{"arch": "inception", "image_size": 32, "horizontal_flip": false, "translate": 0.06, "norm": "batchnorm", "depths": [3, 6, 6], "label_smoothing": 0.2, "lr": 0.0009, "eps": 1e-08, "steps": 3900, "lr_schedule": "cosine", "warmup_steps": 110, "weight_decay": 0.3}
Rows from block 3, named by matrix and row number. Each number is 500 + 40 x the weight over its row's rms, rounded and kept within 0 to 999. All counts start at 0. Numbers have three digits each. After the name is the row's rms in percent of the matrix's.
# b30: branch 2 3x3 conv (model.blocks.3.b3.0.weight, 90x60x3x3), inputs 48-59, a 3x3 kernel for each
b30.0 096:504498462457521481513519501549530439520449509531505516497500477409551542526484547556459465551458464495444459440412512423441478502471427489484477513468449476464538425441516420461442434519477459519476483455511496481421515470515483431524475460447554523482502487567477480511458461538506572513491481533537454463442424423479465455
b30.1 103:531441431495513482539440458533454462512473485442434503555487507569566527540489458539500515496484468542572451449544564497533532516469501443457507489560514553537485458441471454523539552533485533477533583543540538481480527561541461505528517538477470487534507491527500472467517534433587479429590525477527507555486444517509501551
b30.2 097:486562566538474524524556561555462511488473452499488548579457510499519531484463495497481558552480488442457591489431462523453402553499531458543555458568580466448523473482479485492507533468477495484462461518480493497526526466483462503461499498546505437466486522475485447587535436506508511437424433501454527511501482432473482447
b30.3 102:515443425498443518457478505482493474519503562522507474595551563512560470513566562508506420477522508489485535497537500544477524515563529536480483471521532519548521600523471598515516568571555489473495536508440508528502536436533541463439452527462529455500552469467519490441526511514466556516570515567468528519560519520491470528
b30.4 098:488502557548541577584530568489508455523508536543505510448443478435526486467563486544568496458494485467465558488485502564554568567539572462501439527456531463434541526530491552538451538472502536497426542577477503535465475511447473539493512549497529513490470552472460498559465468456538510494538496506468541547523530566508567489
b30.5 103:464409461493494487465558473510488525489521483488525490460467437463373498544429550545503502455475458434490455475513531442507528494517531524526463515490445457503441504492512460451439467514449471478518446482545493434551476479504487517474476507433434527447508544440515521530463496525530490464485523475499456497454491561459527544
b30.6 100:413501497486486507393505530494467461509529456449515505557523539506461441492494453436451474472435512501495515408528478417532496471545493536535490516489464491587495485566487431557562499462554428477565443516509426518525450473471454420489512503478575535488440476508502499532535540554491494549537536539473548497454458509442519452
b30.7 107:539496495526447469433426435538532507535484545464466454511567450474557504448472516523498487435419466495432437495455450539513521456452484433435462422440467493517500502514462449531449499521530561528481479522513472513524543559472465509501477467493415412516432426489513474498454511488518448449458473518503472495565458437441470461
b30.8 104:504481510471502557544514465507539477551509484514503515546476516534505549490508486489494487464533449573563456565499505487463563451504515542534464527462487441481523559547598546517558515592538484553536536451402428442473484498571461508512464508457459525464537421438521500492467515498444439496515454491520575582561564585501534520
b30.9 103:450407434491413470490494464413475437482494443528450411490493517556520499556477513499466497517489503539461434525438429516517513443430433530559484495580529449561512517418463469419474472475481459532424519512424555479515530459548456486499531520511498539455541486547487472508561505518498515504492557519518439442477452452479469417
b30.10 101:452516473490475509515567481542450536531471432503482481483434501519546430491512488506522421539538510477537552466458545571536439595528494478525521515579534560536475582562470576500433474454428543495533506475483461544494481416491544491475496489473449562447509504515476453523538478493449517461458501401520508547506496524466529526
b30.11 099:570556536591582555506533539467450545485485576489483586478467559424419564456462481517480509570497532580494484472502535570497543570541459458490445561533424569514428495461518513469458481501522483531452453498542549482558518502503531520482484539546530559516542489507514524465550487465554482482494489525540503453557452479495499455
b30.12 097:501496459521543530516485494446508466451447519443539435441496546545547546476572507509443459453466457450519467529488463434487424537494430494549508563484482464526484474497497533449451531515489483483481531442461494553501497535440456457472488505445529480549484534528582474508475469442518554494538441442436520473489481459450460443
b30.13 097:449517585461561474466499525485476448513495514462535423511491486521440471488528492457513553521491483504510561478522550432532429467495498597548497490447528476489478448557505472445471516441469490550531440516529538497454543595572514554487546571509441419472440473492514432518524532613469527517466458534447505475513511446461463521
b30.14 097:537441532457459443514474459443519511548542535556535487586634531549495525546485485499514537499536423474509491541485508437451525472502454439469447435489471462486547489466545574456506516541442508507467541555533564608545515489476502453543546499498446522434441544545462494575519550618580498510535480531521474444563497535482471494
b30.15 098:533477519522503537491450447515474510496534445567506539442515527533519548475520544477515521540543542494572528532573498494499518519432456534444530467459525446533530520529487478479536465501523539547520540523589540601526516505506470471497498480553447495537492459479514485442472493564519463467474479494478476493462503489533476481
b30.16 099:500527573516474517467506486446525545509540437453475532461484486421473524467501554526495510508559515493521470474569466497496532471470509440412487509480504511493497536574472541454486551493443526541552492558502521483464482527515513548523553512458458535471514525452546515493462561566539439434495470449521520521505494521548458503
b30.17 097:518550424580514452583569548481506432509495463449517496547494539516483457530513488469469565515583556514583485501454508481545541495510464568554520501437502429406480546504456507504462503492464565510458469579467556576486493478517464495544532512483465507485517455452468501515461555468545482448471536503566532463540506490502554533
b30.18 095:530526424468434516553466474551485455456510440460477465500527508476463520493502469485447468507455512493532551512558515459530504476548465517555529481474504567567454510439545494463458525442463455496583554490511467467567466536535548451441485439551524521426473474400482474484518538457420428427531470498548542497476451452475478550
b30.19 094:555536563526528477476526567495551515460512466537517489488459447511481565561533507486471487499497515457512575508499496556552520517463543570455436495513469572509526472486445481518508570503524539514498443533463559507550548556557446533559476571533489461515475569459429533546435526514535502468523598550468482491520518499472451525
b30.20 103:489525490491516531449419466512460432501433496500450500493547502532519571518511449513589540538516572495595524468502518435426500493427461462451504446499496481470512469519505458520520489500514527464420534457405545485478552527458570538470471432475462429548404481547533430475543527554543510548441566555538454434463461488481463412
b30.21 103:499542501474578542471522573556548463553537496517530459532481491482512513464528469518513488412494492440497486559522492537530502468495484486542482516484518470430492525471490483483558468516463432429515462500512552493508469502470514532473522512509454504459514471476544490449470460458490452539523444571499516475494503552545531567
b30.22 101:487543525531501467555547450482443416467536454442507457547481583476531515497473476515536530463549501449481496473476520467451474450499450513426533403524526517500515505514461481435453491526448474441540504532523518554549448510557521521524524563506435437511444559503514461474551560535496481524476525496473438460538450432469447485
b30.23 102:495467513492562545545498528492538499487520493561489517532484501491557556435428487502540534497522609429551498497493468542540537610527568471486464520549467510469481525544517562512558465529559493539514493537545469524526468507484541453564469496597565524530485493529486525537498461504544488472480530523529502488566485478525589488
b30.24 102:529509569514482519476558531489525477532489430524427491526540522470583506554538506494449523442500499455468506477476558530436479493425442514524446441427534448472430540561474532547494528497436558503547477512558492542502534543495469496538486507454547438421504472475523490435517475454518543446545539493555509527548504438524537443
b30.25 105:484523476502500513522449499523427482529429493479498505510430462465434510509501453542531463552518509528505511475561550489528485509520489557539470533535516486489548529483494517526500519524487518569537577523549505522561543577441541463524495517474526475523456444510474527559538467550441525558387524518511525519522497453434503537
b30.26 106:468472444496509407550450525508474508492478483505492481554598545502477546508516537506524463453501533507494551456504451450453525471503513531501519525469566483514487460530440518458497532494460482541515488565497546541579471536524511487542493478498432495483503452538466498497539528499559508530513479503536493443469444451501455527
b30.27 105:514528477587522475530474514451469454462427452480446535474525489507554464475471556545546461541574450521570500468428434467540448453535529458502479524519510505502500477462526528464543485440443449441511515512462472553523532484520477527516528540477538540498471517490512433442442435425440456509552523466460521471484529529461499531
b30.28 101:529490453470477429476489486467429516524463505514501476458553525498419471544557488540500470502543529460474475478506472472458529498436517539521550468560594499493550467499466429499452474440450457488473451429536488534497431515439447527531534479493517491451439493453483535526446533454550526454538574507443467503453455484480499424
b30.29 095:506479461443493455470507461503522512530526475546527523416516520416486496469560436488545499501505455502447455456509509443467475458465456543534538495481570432549481465533526445497480445506516450496558489554506513478565510492467489452553513513510477436458468551543497519442462507459446537501583525575553482510454512562432482479
b30.30 105:486492470447462494519459491467444505508513550502475517503522476460443490525451495516538537481501471500535472525521475519464449440515487414472430536504472483450431462511469438459418497438468490498487555568532484470463508496553501470489553535492479490532510534565535520509564521542480513517531504495443502505475493468524544477
b30.31 104:453475505533529496515533556539498484485506489473492540487560489505506470457507461466566554520516490522451503521481491467550586495502563492590478523556485511509453548582450514523575471489506455484539524546556499595569478430505430504569452511536502497467462455441500513492562574476573539549536577493545556561529550554475579503
b30.32 107:555581513574484563487522483534566559517563515548484522502434498454446492420496507527534475514518540421440462521549509492557535479539520518524566469498495451539552536539498530532535506458560543503540560494502538582481506508542509511554504494568511488464470502540487477492473479534509450549479461436590522531584505562499570577
b30.33 099:438519519541472533539562549481523526519458507473549442555510531552500444486442422504507535544480494476514505503485550462439525482493461570487478486523434489519452532499482442438412541442448547543533515574552506533472501529574511543578534552479462482450536514534536489531487521485471486496532438447541487558433422467491446465
b30.34 094:541534485472568467466486468462525508545458496515538539448427457545442517555496417546554547538550487556491466456499473519556433482516531493543504577553546525507504537509536499488493454461501536542486559553516567504455495470467566564535491510518565546530484539523504524491523515457513480441544511463529481566512484557538523464
b30.35 099:472504465517471454508434412508432543487466436487481486554426501558509496545457487514534573523530561559547480525510441506461521531459441483485536541524498484472534487496512476504472510539463496546519536462489465437488474424467473473543431484503479481555509528534577554607507529521511487461504500452423492549429444463470466483
b30.36 104:494450474490545516505464554532542551503517518500563541464433553412443496536518459528533448537520475479500502487480454528500486542538540539530486481474485520501486502439527538464536460476455563537476564497495501463509532517525484568587539589584430493515502458408427448489474495444456470531443489555516522439541519476525470509
b30.37 094:435472440474556585476528501469484491480436472489521438450495596522491476555473548548564531497481546486554535475537533570535548505556493587524530529569496532472531475440484462530548443513454565562521485529582504539492500482504552502510465565461503572583479555530509485568478543468530562507533496543528427522527467445555468425
b30.38 094:502451488500525538505538501488453518479447445485532509567454497477500497467440497498467492490450520416490509435435538487449506456510525477464515436527445441529486456430536420437454496463539455558533526513526449435478435480506524541478464430461538465502447443460470428505447506516435450466458489501464539480436475517533473485
b30.39 106:442511474429454456496507480467452514465508443485527502472483543541473437502505472588515510596562562553544512526478529551481533534517508501484510431583572467545511511542519552538495519530504515471492552506450537563536453510520448444517464527498458506484504537479426474472574549512589526523504556558505494488563544526541486541
b30.40 103:446490481502444464466477434509503443473497452513446473539502510565481537540557479494503513416496488522469476447463455485529436457458458487521499470471461468475477506423483508474454503490433474442508497507499523478452513450456502525519487515479460451418472433434441452435485476438492539481414565560473437498517463502479488484
b30.41 096:459438478513420513499503465454500435495442427497475494448581515528489508489478513546497524440468556498504500495509503489444452500435454474494523463498553549433498538452473474430476490482526477463504535474435500513448467459490519432532518476442533465527512541463556487510519527588546514475522514533485446538488490493425431479
b30.42 101:501446421499535420470550531463487498503550536514542505514465500492478453507529438562527454460492489415442501523461495541431503435473495536583514528475563518516481525484477542449477516552559512535535474496493565581567532508503461500492484490512454427457488430435537488418509499491496448544456433525483489472499456511540503437
b30.43 100:449491550515537523569484483450483490521485520508499456462520456523450463470539435519476463503564509525563583469556508452477495514448456556521524482451533531522513536513564566462501531482504507572580552563485597501504489528547505483455511583509441484566498509562494448455500479564524554525480493479524549507463546485493563519
b30.44 097:533567533529517523448512432471556493529446531484547496456525540524481492513499524498516506491518501494490572518508543564524493457551470464471485482432530430493515490447511509532473568544520449494529520522479432556541532462478491522496489483461528508508566500482569425435547501428544497464498501505591496466466510497493477486
b30.45 099:458548520446469561476536556426443462508513462446494538579468525485466541515532483562447488472449516455556517453569524496552483560480499479526534466508524490509507566513531534534538559500463482468508513604603514595583424437501461550520504552493473516479447545481563558505511506519576573521551534494490479472488555448529522531
b30.46 102:541485497526465484546490561538516541495472454493533480497484524470479505485459509513463512546555523549506434535574489532543521533495541516530513505477486480497462548499502518465519496446451529501456540594489562502556486474553513551490526525538422466507520486525489501519504433480551524540574460571466523459531491526532468502
b30.47 104:547504501560517428503478508455488425475482507505474558545545553464486471516513498493484538576506527548538561436450485481496440483497480458464503463482489530515460532432507431433459512445484476489515474485431455454449512439523490469513477513448507550494538467530520518584447545552540487554500463467465482478492503472524504499
b30.48 100:564562551580484477486448504522548486457489504491508428521439509539425503494557480513467459553492492530545521534510475520534455522573521461403518467436413530528520523520515517434449527517469450427415430457497541510433550483514535461552501550496435474520457469445477481437461504469547554567569529573469461534535538485452487524
b30.49 103:538456503439422501503482503444498442506472424463445464488540524554563595568592511530521515498509446427503510510477493464500478506515541447509472462516484548520529478517455489487433556519454482533503462448535481531557488461550442474456468533434440452462498519488436476488517489536495491450431518540473515435444498514460533507
b30.50 103:530479535484514538487483547499507484504532476488553500585561523537504457578562519457518477466497470428460531507551541460434549447512496506518472511473466471492513538511540544558528504483489560550559570537562544513520535543496470515541466544526452445440549528430450479461503534533549515546531528455462509447484436474530471515
b30.51 097:443491524505515518463462538469530542466470527537453505435517536556543552483452490502457451559543525571468419504493456503452557542557466499550514522493555522451461465465454552471463485468498542470495573584504530570545447535468544542508538495471524491478535472521534426515461466542498503559532504569522521570453520559438463539
b30.52 095:486415452506474493489422441492412421524476431567540475487530409518526475509435512570541485559546495479558547469438494431470414447541469570585479536500497530482482441511528536502469502543482448448461534531506538524506486423476509485527486494478503468500543463486519570534546551565510514555511548534472510419548433440448499490
b30.53 101:506461474499489479470498523459443449430441517477469471524510537435483463463476536502569462523510511517485572528456537522461533502510463504554459459478561492531514517495550453512488506495554480499472508503549484537562479470493507463482476517509579520521509521534507551492528546510511533571514525535541502478478497440475508436
b30.54 097:582487525545569481489538515522436430482444515503446437474506446520477533461449541510476514421568571475548536511501499527516505454518424528547544505479435495554408483512443516459419483504442515566522497452502499514529580604529473575574486500475457431511415423528420463535552499491530557519493524452505513504511473444509499480
b30.55 106:452544569508534538527544538496530549504510539518481528479553511480551505497564576524494535519503501564525525485549502500594581591540541503516463489461505458471435573550530567560495549549490488469477597503499523509509557550533547499518532568478531538538525515501484484496493500496505574537505548528561536546549520563508498518
b30.56 095:449573507504461446460417523482502516460464552548515562495488454495510548537517474477497463562478501477515446519458530455483461435458438474409471432509478585524520524545566502470535496529542460472474468453468524501525440504428480511416522462430475539499486481528460508523517506521514556492521472508532496523464457510490519498
b30.57 096:489444549463472459557508542449525535553545445542523482434500481449478521528489449567512523442515472496506495456461513572553571569512496505482544510459529459460540488496539548495509504561524534444415481515433551512545503526480530527511451513479507520522492521494505479518533453439463477478559462443551520477479570530570548533
b30.58 098:532500452548499453537464518508536444492507527429473492494546544529440520489521455480570587528536492545517475517462526468516442416438493556526524443526536486505472463426517524467408427427507528484482427472445459498480468436507516466519460476507519509474559470534523568597527528592551458462492522545511501449492428433512469470
b30.59 097:483503504464547494471497507518550497495497520500515441487545494461495510500491486534487450484523556550525557561569520525496549543439477447503500482416514474484465505503531527458499462419497460429438503488472501487456446541526500478450497521434535463532502542549556545492513485525509546601468563533528555465451470452450529502
b30.60 098:559565517510538459562552520502572524540510486538486504443503438577489456543451421484499423490487516512479490468540552461437543508470482534522520535503513510525471513447437458415499549472463472480531433467541454490566475487536533526490498575551512484540461529451472512453515542523434501437479499515440564580486478447506427509
b30.61 097:451527475425487464449470546540502448555481444502480539491574525522542569458456545517450475504542441519540478418405415446476493513506501450540464478469485514531460440450502443555527493502546465446462469567489467487478537494522461537500449450573470436530520522525463467429431468552514467589487515557423486474514540541555470503
b30.62 092:532496451467496499572457524536457551544559516531463439550478501483473480548551497499510533495547523427569501489531555471557461519529515576516414508486483448501541578478558505476491462462450475548437520504557440540484478546452511505539543505486546498566475508493568548477461518484521474527527563466562545549497473475454475432
b30.63 094:514540455437561449494464435490519467457487497407477410506492492510432548552452493586433515471556550526572494533500493455483494558453432472502494530525488486457542450436509450559481526505467469541460510469472466460431543488545513494480483528549552486522552503561492524486493440499566491484544549522457485494476433495448490520
b30.64 102:507527530553453445463539554457465514436481530481439480455557564477563489462455554517538553498489505552562491463465456489496481490531433424497525441474457445526547488487523454520411441424430460446465449460437469464439514475516506502462477521438538531471496523510449464534513453468537559539551512475496440430458497429427502459
b30.65 098:541484584555559517557549548531573539569471566536485522519571583579484492537553510443432467452451445539505473568476504491529561528537470437518496507538517583516510542511489512530477487528552507463487497521474586556530529489583503534547479552558438486519511418542420432449427475431507506442530512535541508508505472498486500477
b30.66 098:485544448515512535416447485558451434549495517495466525491525472558481526488461498495535494547446513536435472475487516508436476475440486469503500434466435498541452507541484532475469494487511510474480486444548437482558444513548532497476451489469536529531464460535528459474463547505474589534535469499562498468514484476499493428
b30.67 105:572512535584510534567506497529462554556498498556550479454428454465439538501478448527469548473498517456490569528542522507505438542517418548568511564533512520569509512462469485475490502533513554544469462542492476495567553586515534540503497539507511421450499549511460573494456530453470445441496467508547456499522434476442431475
b30.68 101:521522470541580527467551521468514511519521524455449553521445491441446527462414431514480477480466491530554573513485532450563475532502573495466462496442511551451515565558488577558499459521446456479579508446535472535477543527546501500493513585482552423395540519470530504447472492460460475473490528484520504463435486569525544485
b30.69 093:541484478540494445495523512515554462580486492575496525534528509476530464557430496471544533532480455511557492520458453524526492474462503421478515476524431470504483434513452513452454548539468491451438553561431501528507517435441480542545489432503524528466460558555544486547461455469539532519454515539463526454455465439532488528
b30.70 102:541449449507512514521546484452476454438483545525547453530529465568470518473459456544554533477521550532472546505434537428444432428476531450464550535553514561489564495526531421447466467551527410472449507457477454456437452501503529484543521491467503518485485575566451455454445486408500535430523477455446439461453506506488486442
b30.71 098:553576492538513489449465444525567469523525567501523559487428449524505477522502520512549450496558459532493447552548552551486496486548541473501405479467479582488423552498529510465482524539462524478468501521465541467520559565468542490499565468509502495439502538481480524533512521521497528502532506462497497481480512563474499526
b30.72 101:496482507414445488480449452496560563546486558564531467431534518480480485396525475478452530517414477499438494565505476485474558541559522509535515511493532520479475490494556516508472468477474474475500554476419508510426493501465409407473506421502488443488515482456560525444480436515454492449443425542488558462508511507492516501
b30.73 102:538492530531539523518518533480514480464433503464517526540476478513482529473405514434551522431513476508503446516459520490468442526544531450553528484567495496577463512458532453486435456516496441534532431546515489490548516503503529557519538485536444498472409448510449455525468426448511477532482460460465524536496509543486472525
b30.74 100:500513441506451522476560521489503486542552559506549518483477504508458504421530453516497529466551548493467499481488498548482500487458550448471466461557468552482439491494512518473539549557559533545565588550460456519506480550489470480460517467515482446444452510470525530534508594520452452471531426441490494440511438497443488546
b30.75 104:509523459448512465512535468463436503533500450522437495556518444582501501521469544431471483530486538462558494478470573449490418525460511542502488423475519515510480504481450504513452529514470445462496426419451509471556479464545492466490468555511500443488469452466489455498518526531413439497468489443501473437460444470556448526
b30.76 096:542497516536491510487563467555586561513568489588494582500506510506422439518490486503579458507511555475498498530471542458461487555523524545469435507498481464466468518470474489556532551560603511475454541572465549512523495470446545449497478462441505419497534578502472433450476510480511534517438465565513494491582571527484554559
b30.77 101:502488484470458427499548497445450515532475563488463495427510487500479548522493539490535465548518448469500455517500509479499516510472524453542494499457513463455508435454477458452500526528519553550493441486549440492531478534534480516506523471445559522459523558486583538506555537477565559538473515488523546513517450480537568504
b30.78 098:529504499537567470451485547538496489515547519505567503437447453459487556520591554422452486425485436494456438425451556553496532494517499481496538540463528436513529522533533497514485503570496498546456439428503509504517495535552480540528478533459548559488539472498457518503526533416547505496469557536526507504470497552549504523
b30.79 102:457523479449475552455511529527473485552499493537519577483512494481508474455487506487425445473453482507461527549574497483495517552503530478487530543511439530475533526596575514594517593600508546501480483544480536564550518466536496552527465508541499564500498532544537522500618551544522520487511582482481488503526543518541496473
b30.80 101:452481498499499497505505505442458472427471422504505467540480512528509555490456482587444449562529460513580529445494495429526483502476411540523454505474483522435472464475491483481496472480476495514434530512462433511467524474435529473417484418458541487536465448498464554539548503479494542461486546472461496451451433501484434439
b30.81 106:518540427509503479526440495548522441583507465538489444560500530495469485550577486535495498501527450536532506539474420540489466470433455451519529543544496477542469545485471447439477433460478547520476527517527476490529560473551571561451550521496443433462448532503518490507469487480422464490438501430469490475457466526514524503
b30.82 102:528555502528503545503486450466555529508503561478465502546521536553494460559433525500492533483505498544475469561506471537539556494569515501579467468446469460434419510548483501587550566579520560569539473518485468463473504550543460480560468552483480547496466527465522422426579511500459504514501499436478491535553531539524511464
b30.83 109:466482504506514456469485471429489468446459443436506517473512477468457504524552454553460542509525534499491491520483422522496433514538478519549553508507511551500496508537472554482506502507428452543458478499470555522451430459495469512545507538477556531490451454513495478452521448484566511502535533454476419447473460510516466516
b30.84 097:463547495545531483512492531543500512514500501482503462530414529510472512472409494532494546573478566558493565476561518442507513524479487536470517485573462467513532442473461476531570453490507447510489441546467458514466452466458492554530556470502475504454465554461468512491529469444476512514480511475565557519451508562546540492
b30.85 093:570583481489559525489575506567506476561474470461478523473460470525462489500544492523440455535445499494482564461523492507528489528562577469520507508460442544524480520509523543481545572518461451546432442524461474539502504511460543449470452450539488432514531532475431499462530485472523554504471505510454558478483482565491502474
b30.86 098:562523426503543484435440507530576485482535546530563570484495436475495454533473488416477450463485486522457518539534545537514556511509562504562543496543511462557489491513446468477495525512541489489507482576491558574575459561527551570446441521460526496478418538468536525503514481532434458519520452464457459468558509468468449494
b30.87 098:506552491544552515495518543534553549516557570478534536559496501559507555439476542522406439477491462466451502537588580550562512517460546437504540495488486542532581540554541571489565571496532570451485520436513504498540487532536538489470447528520563561559447459474508480524541548567481492480502514500467521577485517558503464461
b30.88 094:556499518508504466526464574531506512473532437493456536461555540515454494559425475584553532472551553457557443556490476530577464454514552531440525568516469507550471491527515480512527562491493482569494433459561493544556465571534457533460497537475451414493496498430528574429522508561531518504554563575565478500432510511544494465
b30.89 103:492533477508435489459512438478562479515517542526478456443466556466470469472468496501517545554565471474473493514420509536433475431427442537482554570570457521559460455451448482517485480449460521445518471497519501425433518485494457459509489456487497519518469545493452552507471532530470464515541477538454541526459456472441536570