Rows from block 11, named by matrix and row number. Each number is 128 + 24 x the weight over the matrix's rms, rounded and kept within 0 to 255. All counts start at 0. Numbers have three digits each.
# b520: branch 3 second 3x3 conv (model.blocks.11.b5.2.0.weight, 88x88x3x3), inputs 9-17, a 3x3 kernel for each
b520.15:116115136103119105144106114126162165087118113077077136132099113152141149114152145150108111131138158091121107118113125130134149140146133146102108151107150125115136171162181139155131101122129143152147125113118118131096077109137095127113110108124
b520.16:117114128164172151136126147144091143133153129139160162127100145108144104100095103120127152075116099118092159127177113111079148124123093108104091115168142144139133087124113109090133146122136169126102107116165141116173170103116180125125125165143
b520.17:105168153111186159152122142109108120085086130134114163127115140131099138134115138139170170118150126142153121135163101104155118157097125096137125116143115144178167158132157128152119152177155126156102158142130126139185130127115119149137135142116
b520.18:086144110120119132137102116126147144173117143121138096109116124134138138132140123171134134101165158146153106163122140126123150151116110147132127171126114096148129132165115095090120113117137147123146118121129149159156156114146114148116167133098
b520.19:148127153133136113149140105172103122124120092152108134105125129157174178163111119153107102174108123122090107154165139148097108124107139095091110119109118104147122108152154137133094090095080117093119125124136126099115123149134125136154142094116
b520.20:127154111105129085130086103099150119141110102145102134113135152135106085114123123157150108123127137133140175166129154130106109126134146082156136091109113116133155103121107108155167115111118141113113126151138165146170097094136106115092115087124
b520.21:115135097079098119085146122155123089157158099075090156116108087151143127095126110099140145100123150129157116100112141096130109158149114102124146158116116112151142128135118134123126106143130120120140098155135098097081130110087124076122101122109
b520.22:167126130136101144132105114153188166120100116074069108095117068067130118123108126156145124116149139074159109153120109124141140152106121124138090085078071081064083134156142120168168088127112098153105149121095157154123112117096121115098121132100
b520.23:133131108157114120101112099176108147127094130118085105107122119107123140100143152096122125156172139133127126108118154116104095163124140143128130107129090134173144162151147153135123126114116135126161099138132114078129153098127113147111146126165
b520.24:107147130150127134135132167120096068113125110118125145114125108090114138102123114142173130123150164124167128116112134140146079127136124125135115091080103134155123133144176154131106130126118161164125119125096106095103162113072157103147093157133
b520.25:163144127117148133147115087166158092141108175155109124097175166132125155129147124126127132103163104161119169145153105171127115121133155179116113129121135166116126164149116127103140119101121141114121120092108152170161120083121149119169137144125
b520.26:118155140125131125166179133146094132149127115134138141145166127102130148142135098136112157144107165106135140093094132112144108135140162140128104143128141117129175154161166146120145111086146127139089154094095125155138151120112145150113096157110
b520.27:149112159140177150119159126099127119150098145140150137133090143145124107159119112139162124091132097150111114149147106141167141128136112102094114123137147148126178137095139133117102107130107142109154158108136102123146097101172137120126144115149
b520.28:110107160122156098107122145087111135109159127118142143167136137149124151129111143102107134118102132171151121155134120124159107163133142113108109117146175112140163124145115126114155134124093160146110133106076161105085103105136157089129135090104
b520.29:087156100135136112098136127103108116093094105065135124119142122078122093122124128110165124113139145162168126135149163129135146103150086121125146162158158123133094085161150160126155158189131132104136094102156099146121160134127125138099141148120
b520.30:105150134098153125132120102135095117131123098147122152096142141076136136144158153116130073088090124145126149115140152133104106166145104119148143148114110147143108097156138086107137157121098172160147131161175150137176092141110098158156108152108
b520.31:110117131151138136092130123108137119136125120114109120061108143098139121095117108133147131132091130126107121139158119101141135107108114161160107129112137155136120099124127147129140118143153132132108094115124108124124114113140137115102153129129
b520.32:127124086106137130112118125156123085141122136131109141161160143126131126097103091125116162168146170108108145125109137135106140113130114143184180125127121104095129124108104116092140146108122096137148178115106150138131134103093120098126123124121
b520.33:144126078142112134090124154195119134121173115137134151120152165103098084114116083119125121158132166136157114145152159147125152140172136179197191110163119108114088107084118063104116147096165136121122137111096162140113156134161131098124117121124
b520.34:153127160160146126102093088128131126137121139112143105106151125091106113111127098122152146152147166125099147138100116179128170169140132115139135142133098149111150159131112142117146109082119073085147101119112140144134129128075124084083092137070
b520.35:102153151090109115105123145157123141107104079132078065136135169166101103107093104126145145149111123093091138128158104132126097108119157158155173094089083119115076099153187142150125089150147144135113091134129112136119138140134100143101137116143
b520.36:095084096101131080113118133122107100134141144108137138131131143095163170117142163106093123166128113099134153125120145099121131106138093137112137102135152161164140147130085111092129117146115141126113124116144121136143157114125106108171087149107
b520.37:093142092089136124129080120128155145106127134107157181116141146108146166131167126113100133141121126143140130143106136170127092160093071153184133162181168166125130113126150148128120095152166080136105131128130121133133120115149131142151124149176
b520.38:118145169115132188145181162151129146111109141099104102155101117120124093147128140075121128141144125152150137098104149098141117149156153131149137143096142123143086172164163136129155148125142127158156134156173116144135145122112102096130139114122
b520.39:115117141123132107142132092148157178137138163077082142143125147135099130131137127087137131123145125093163151101140110127141149126116102126148144118113109079101100137136154139123143119120132125114112114115128082071064116135160118152166086151145
b520.40:107073148062094135104127115096120115099076142152149113151114115148091140127136185093130179146132131136171113138056132136083115117089150145095125166134154111159143110106106077145152106133153132107139106107158105107082104100132137122149129163144
b520.41:122135115147126113155108163090134114151095086111128105095082125083143108142102122140120103115109095105116114126124094151135166133142182122102116148127115145135104137133125111135160136161150108098132152125132105162146153169102120150086125146094
b520.42:095103123124125078133125097135109129123145102122150144121175123119138155106134197114157161119144191133176139120182144162116119127124151141123196146145160163123174141129132111148142110141117130125116094141183137087099101108119112131163095104127
b520.43:126179142112165157123146144154156152127162136086122143096121142115117131129136139165153121175121126153165160098089124159114123132148137070117079098147124102133139145160092172176132121117122120148172151100095105154110121135152151132141125097120
b520.44:131142141076143169104135150086097135119113089133097148156116100131148087109126125129143182101114153092150115156177124149119125141142106090106166124140109141104166122155160084129169128099116121144133123166127144114128134114156143119142130130087
b520.45:108112161147132149123128151150078128137090136130097115121110112109109081140147129150125093125133110129110101168167118135101168107116158094151135120113131073128110161131159158098148147146142140139117111136097133120104137101108111097107116090120
b520.46:150123148115167139147156154144136164158140154162132179166156110110154111115099144141151160118132144098095113134108121151126152150133153140109133115139132097132111121130147174125126184126149169190128142169133128136140124104131121121171123151133
b520.47:107128147126111154128168119155109126150100138130169130092078084101112109112100102113123147100121161138115093095139163148165161128147114115161105102100102155130131097145102101135101140107093124151158150176129148129137131156147122113130149087086
b520.48:132091136156105106154108116122140094123149106141150180133147144137174123119141163104141129080133134096144159106108083118118095106135149114102106101122092159150151115123150112117141089125128140142127110139141141141138129138131128135156133155116
b520.49:088124114092150145131127123149151130153132103126166123140145125148156123138101100098099133123120107080143147118147112117128128088147139144120124131117166129099155161102122133151140092087144121145128115106124123156153167150182148148140147123137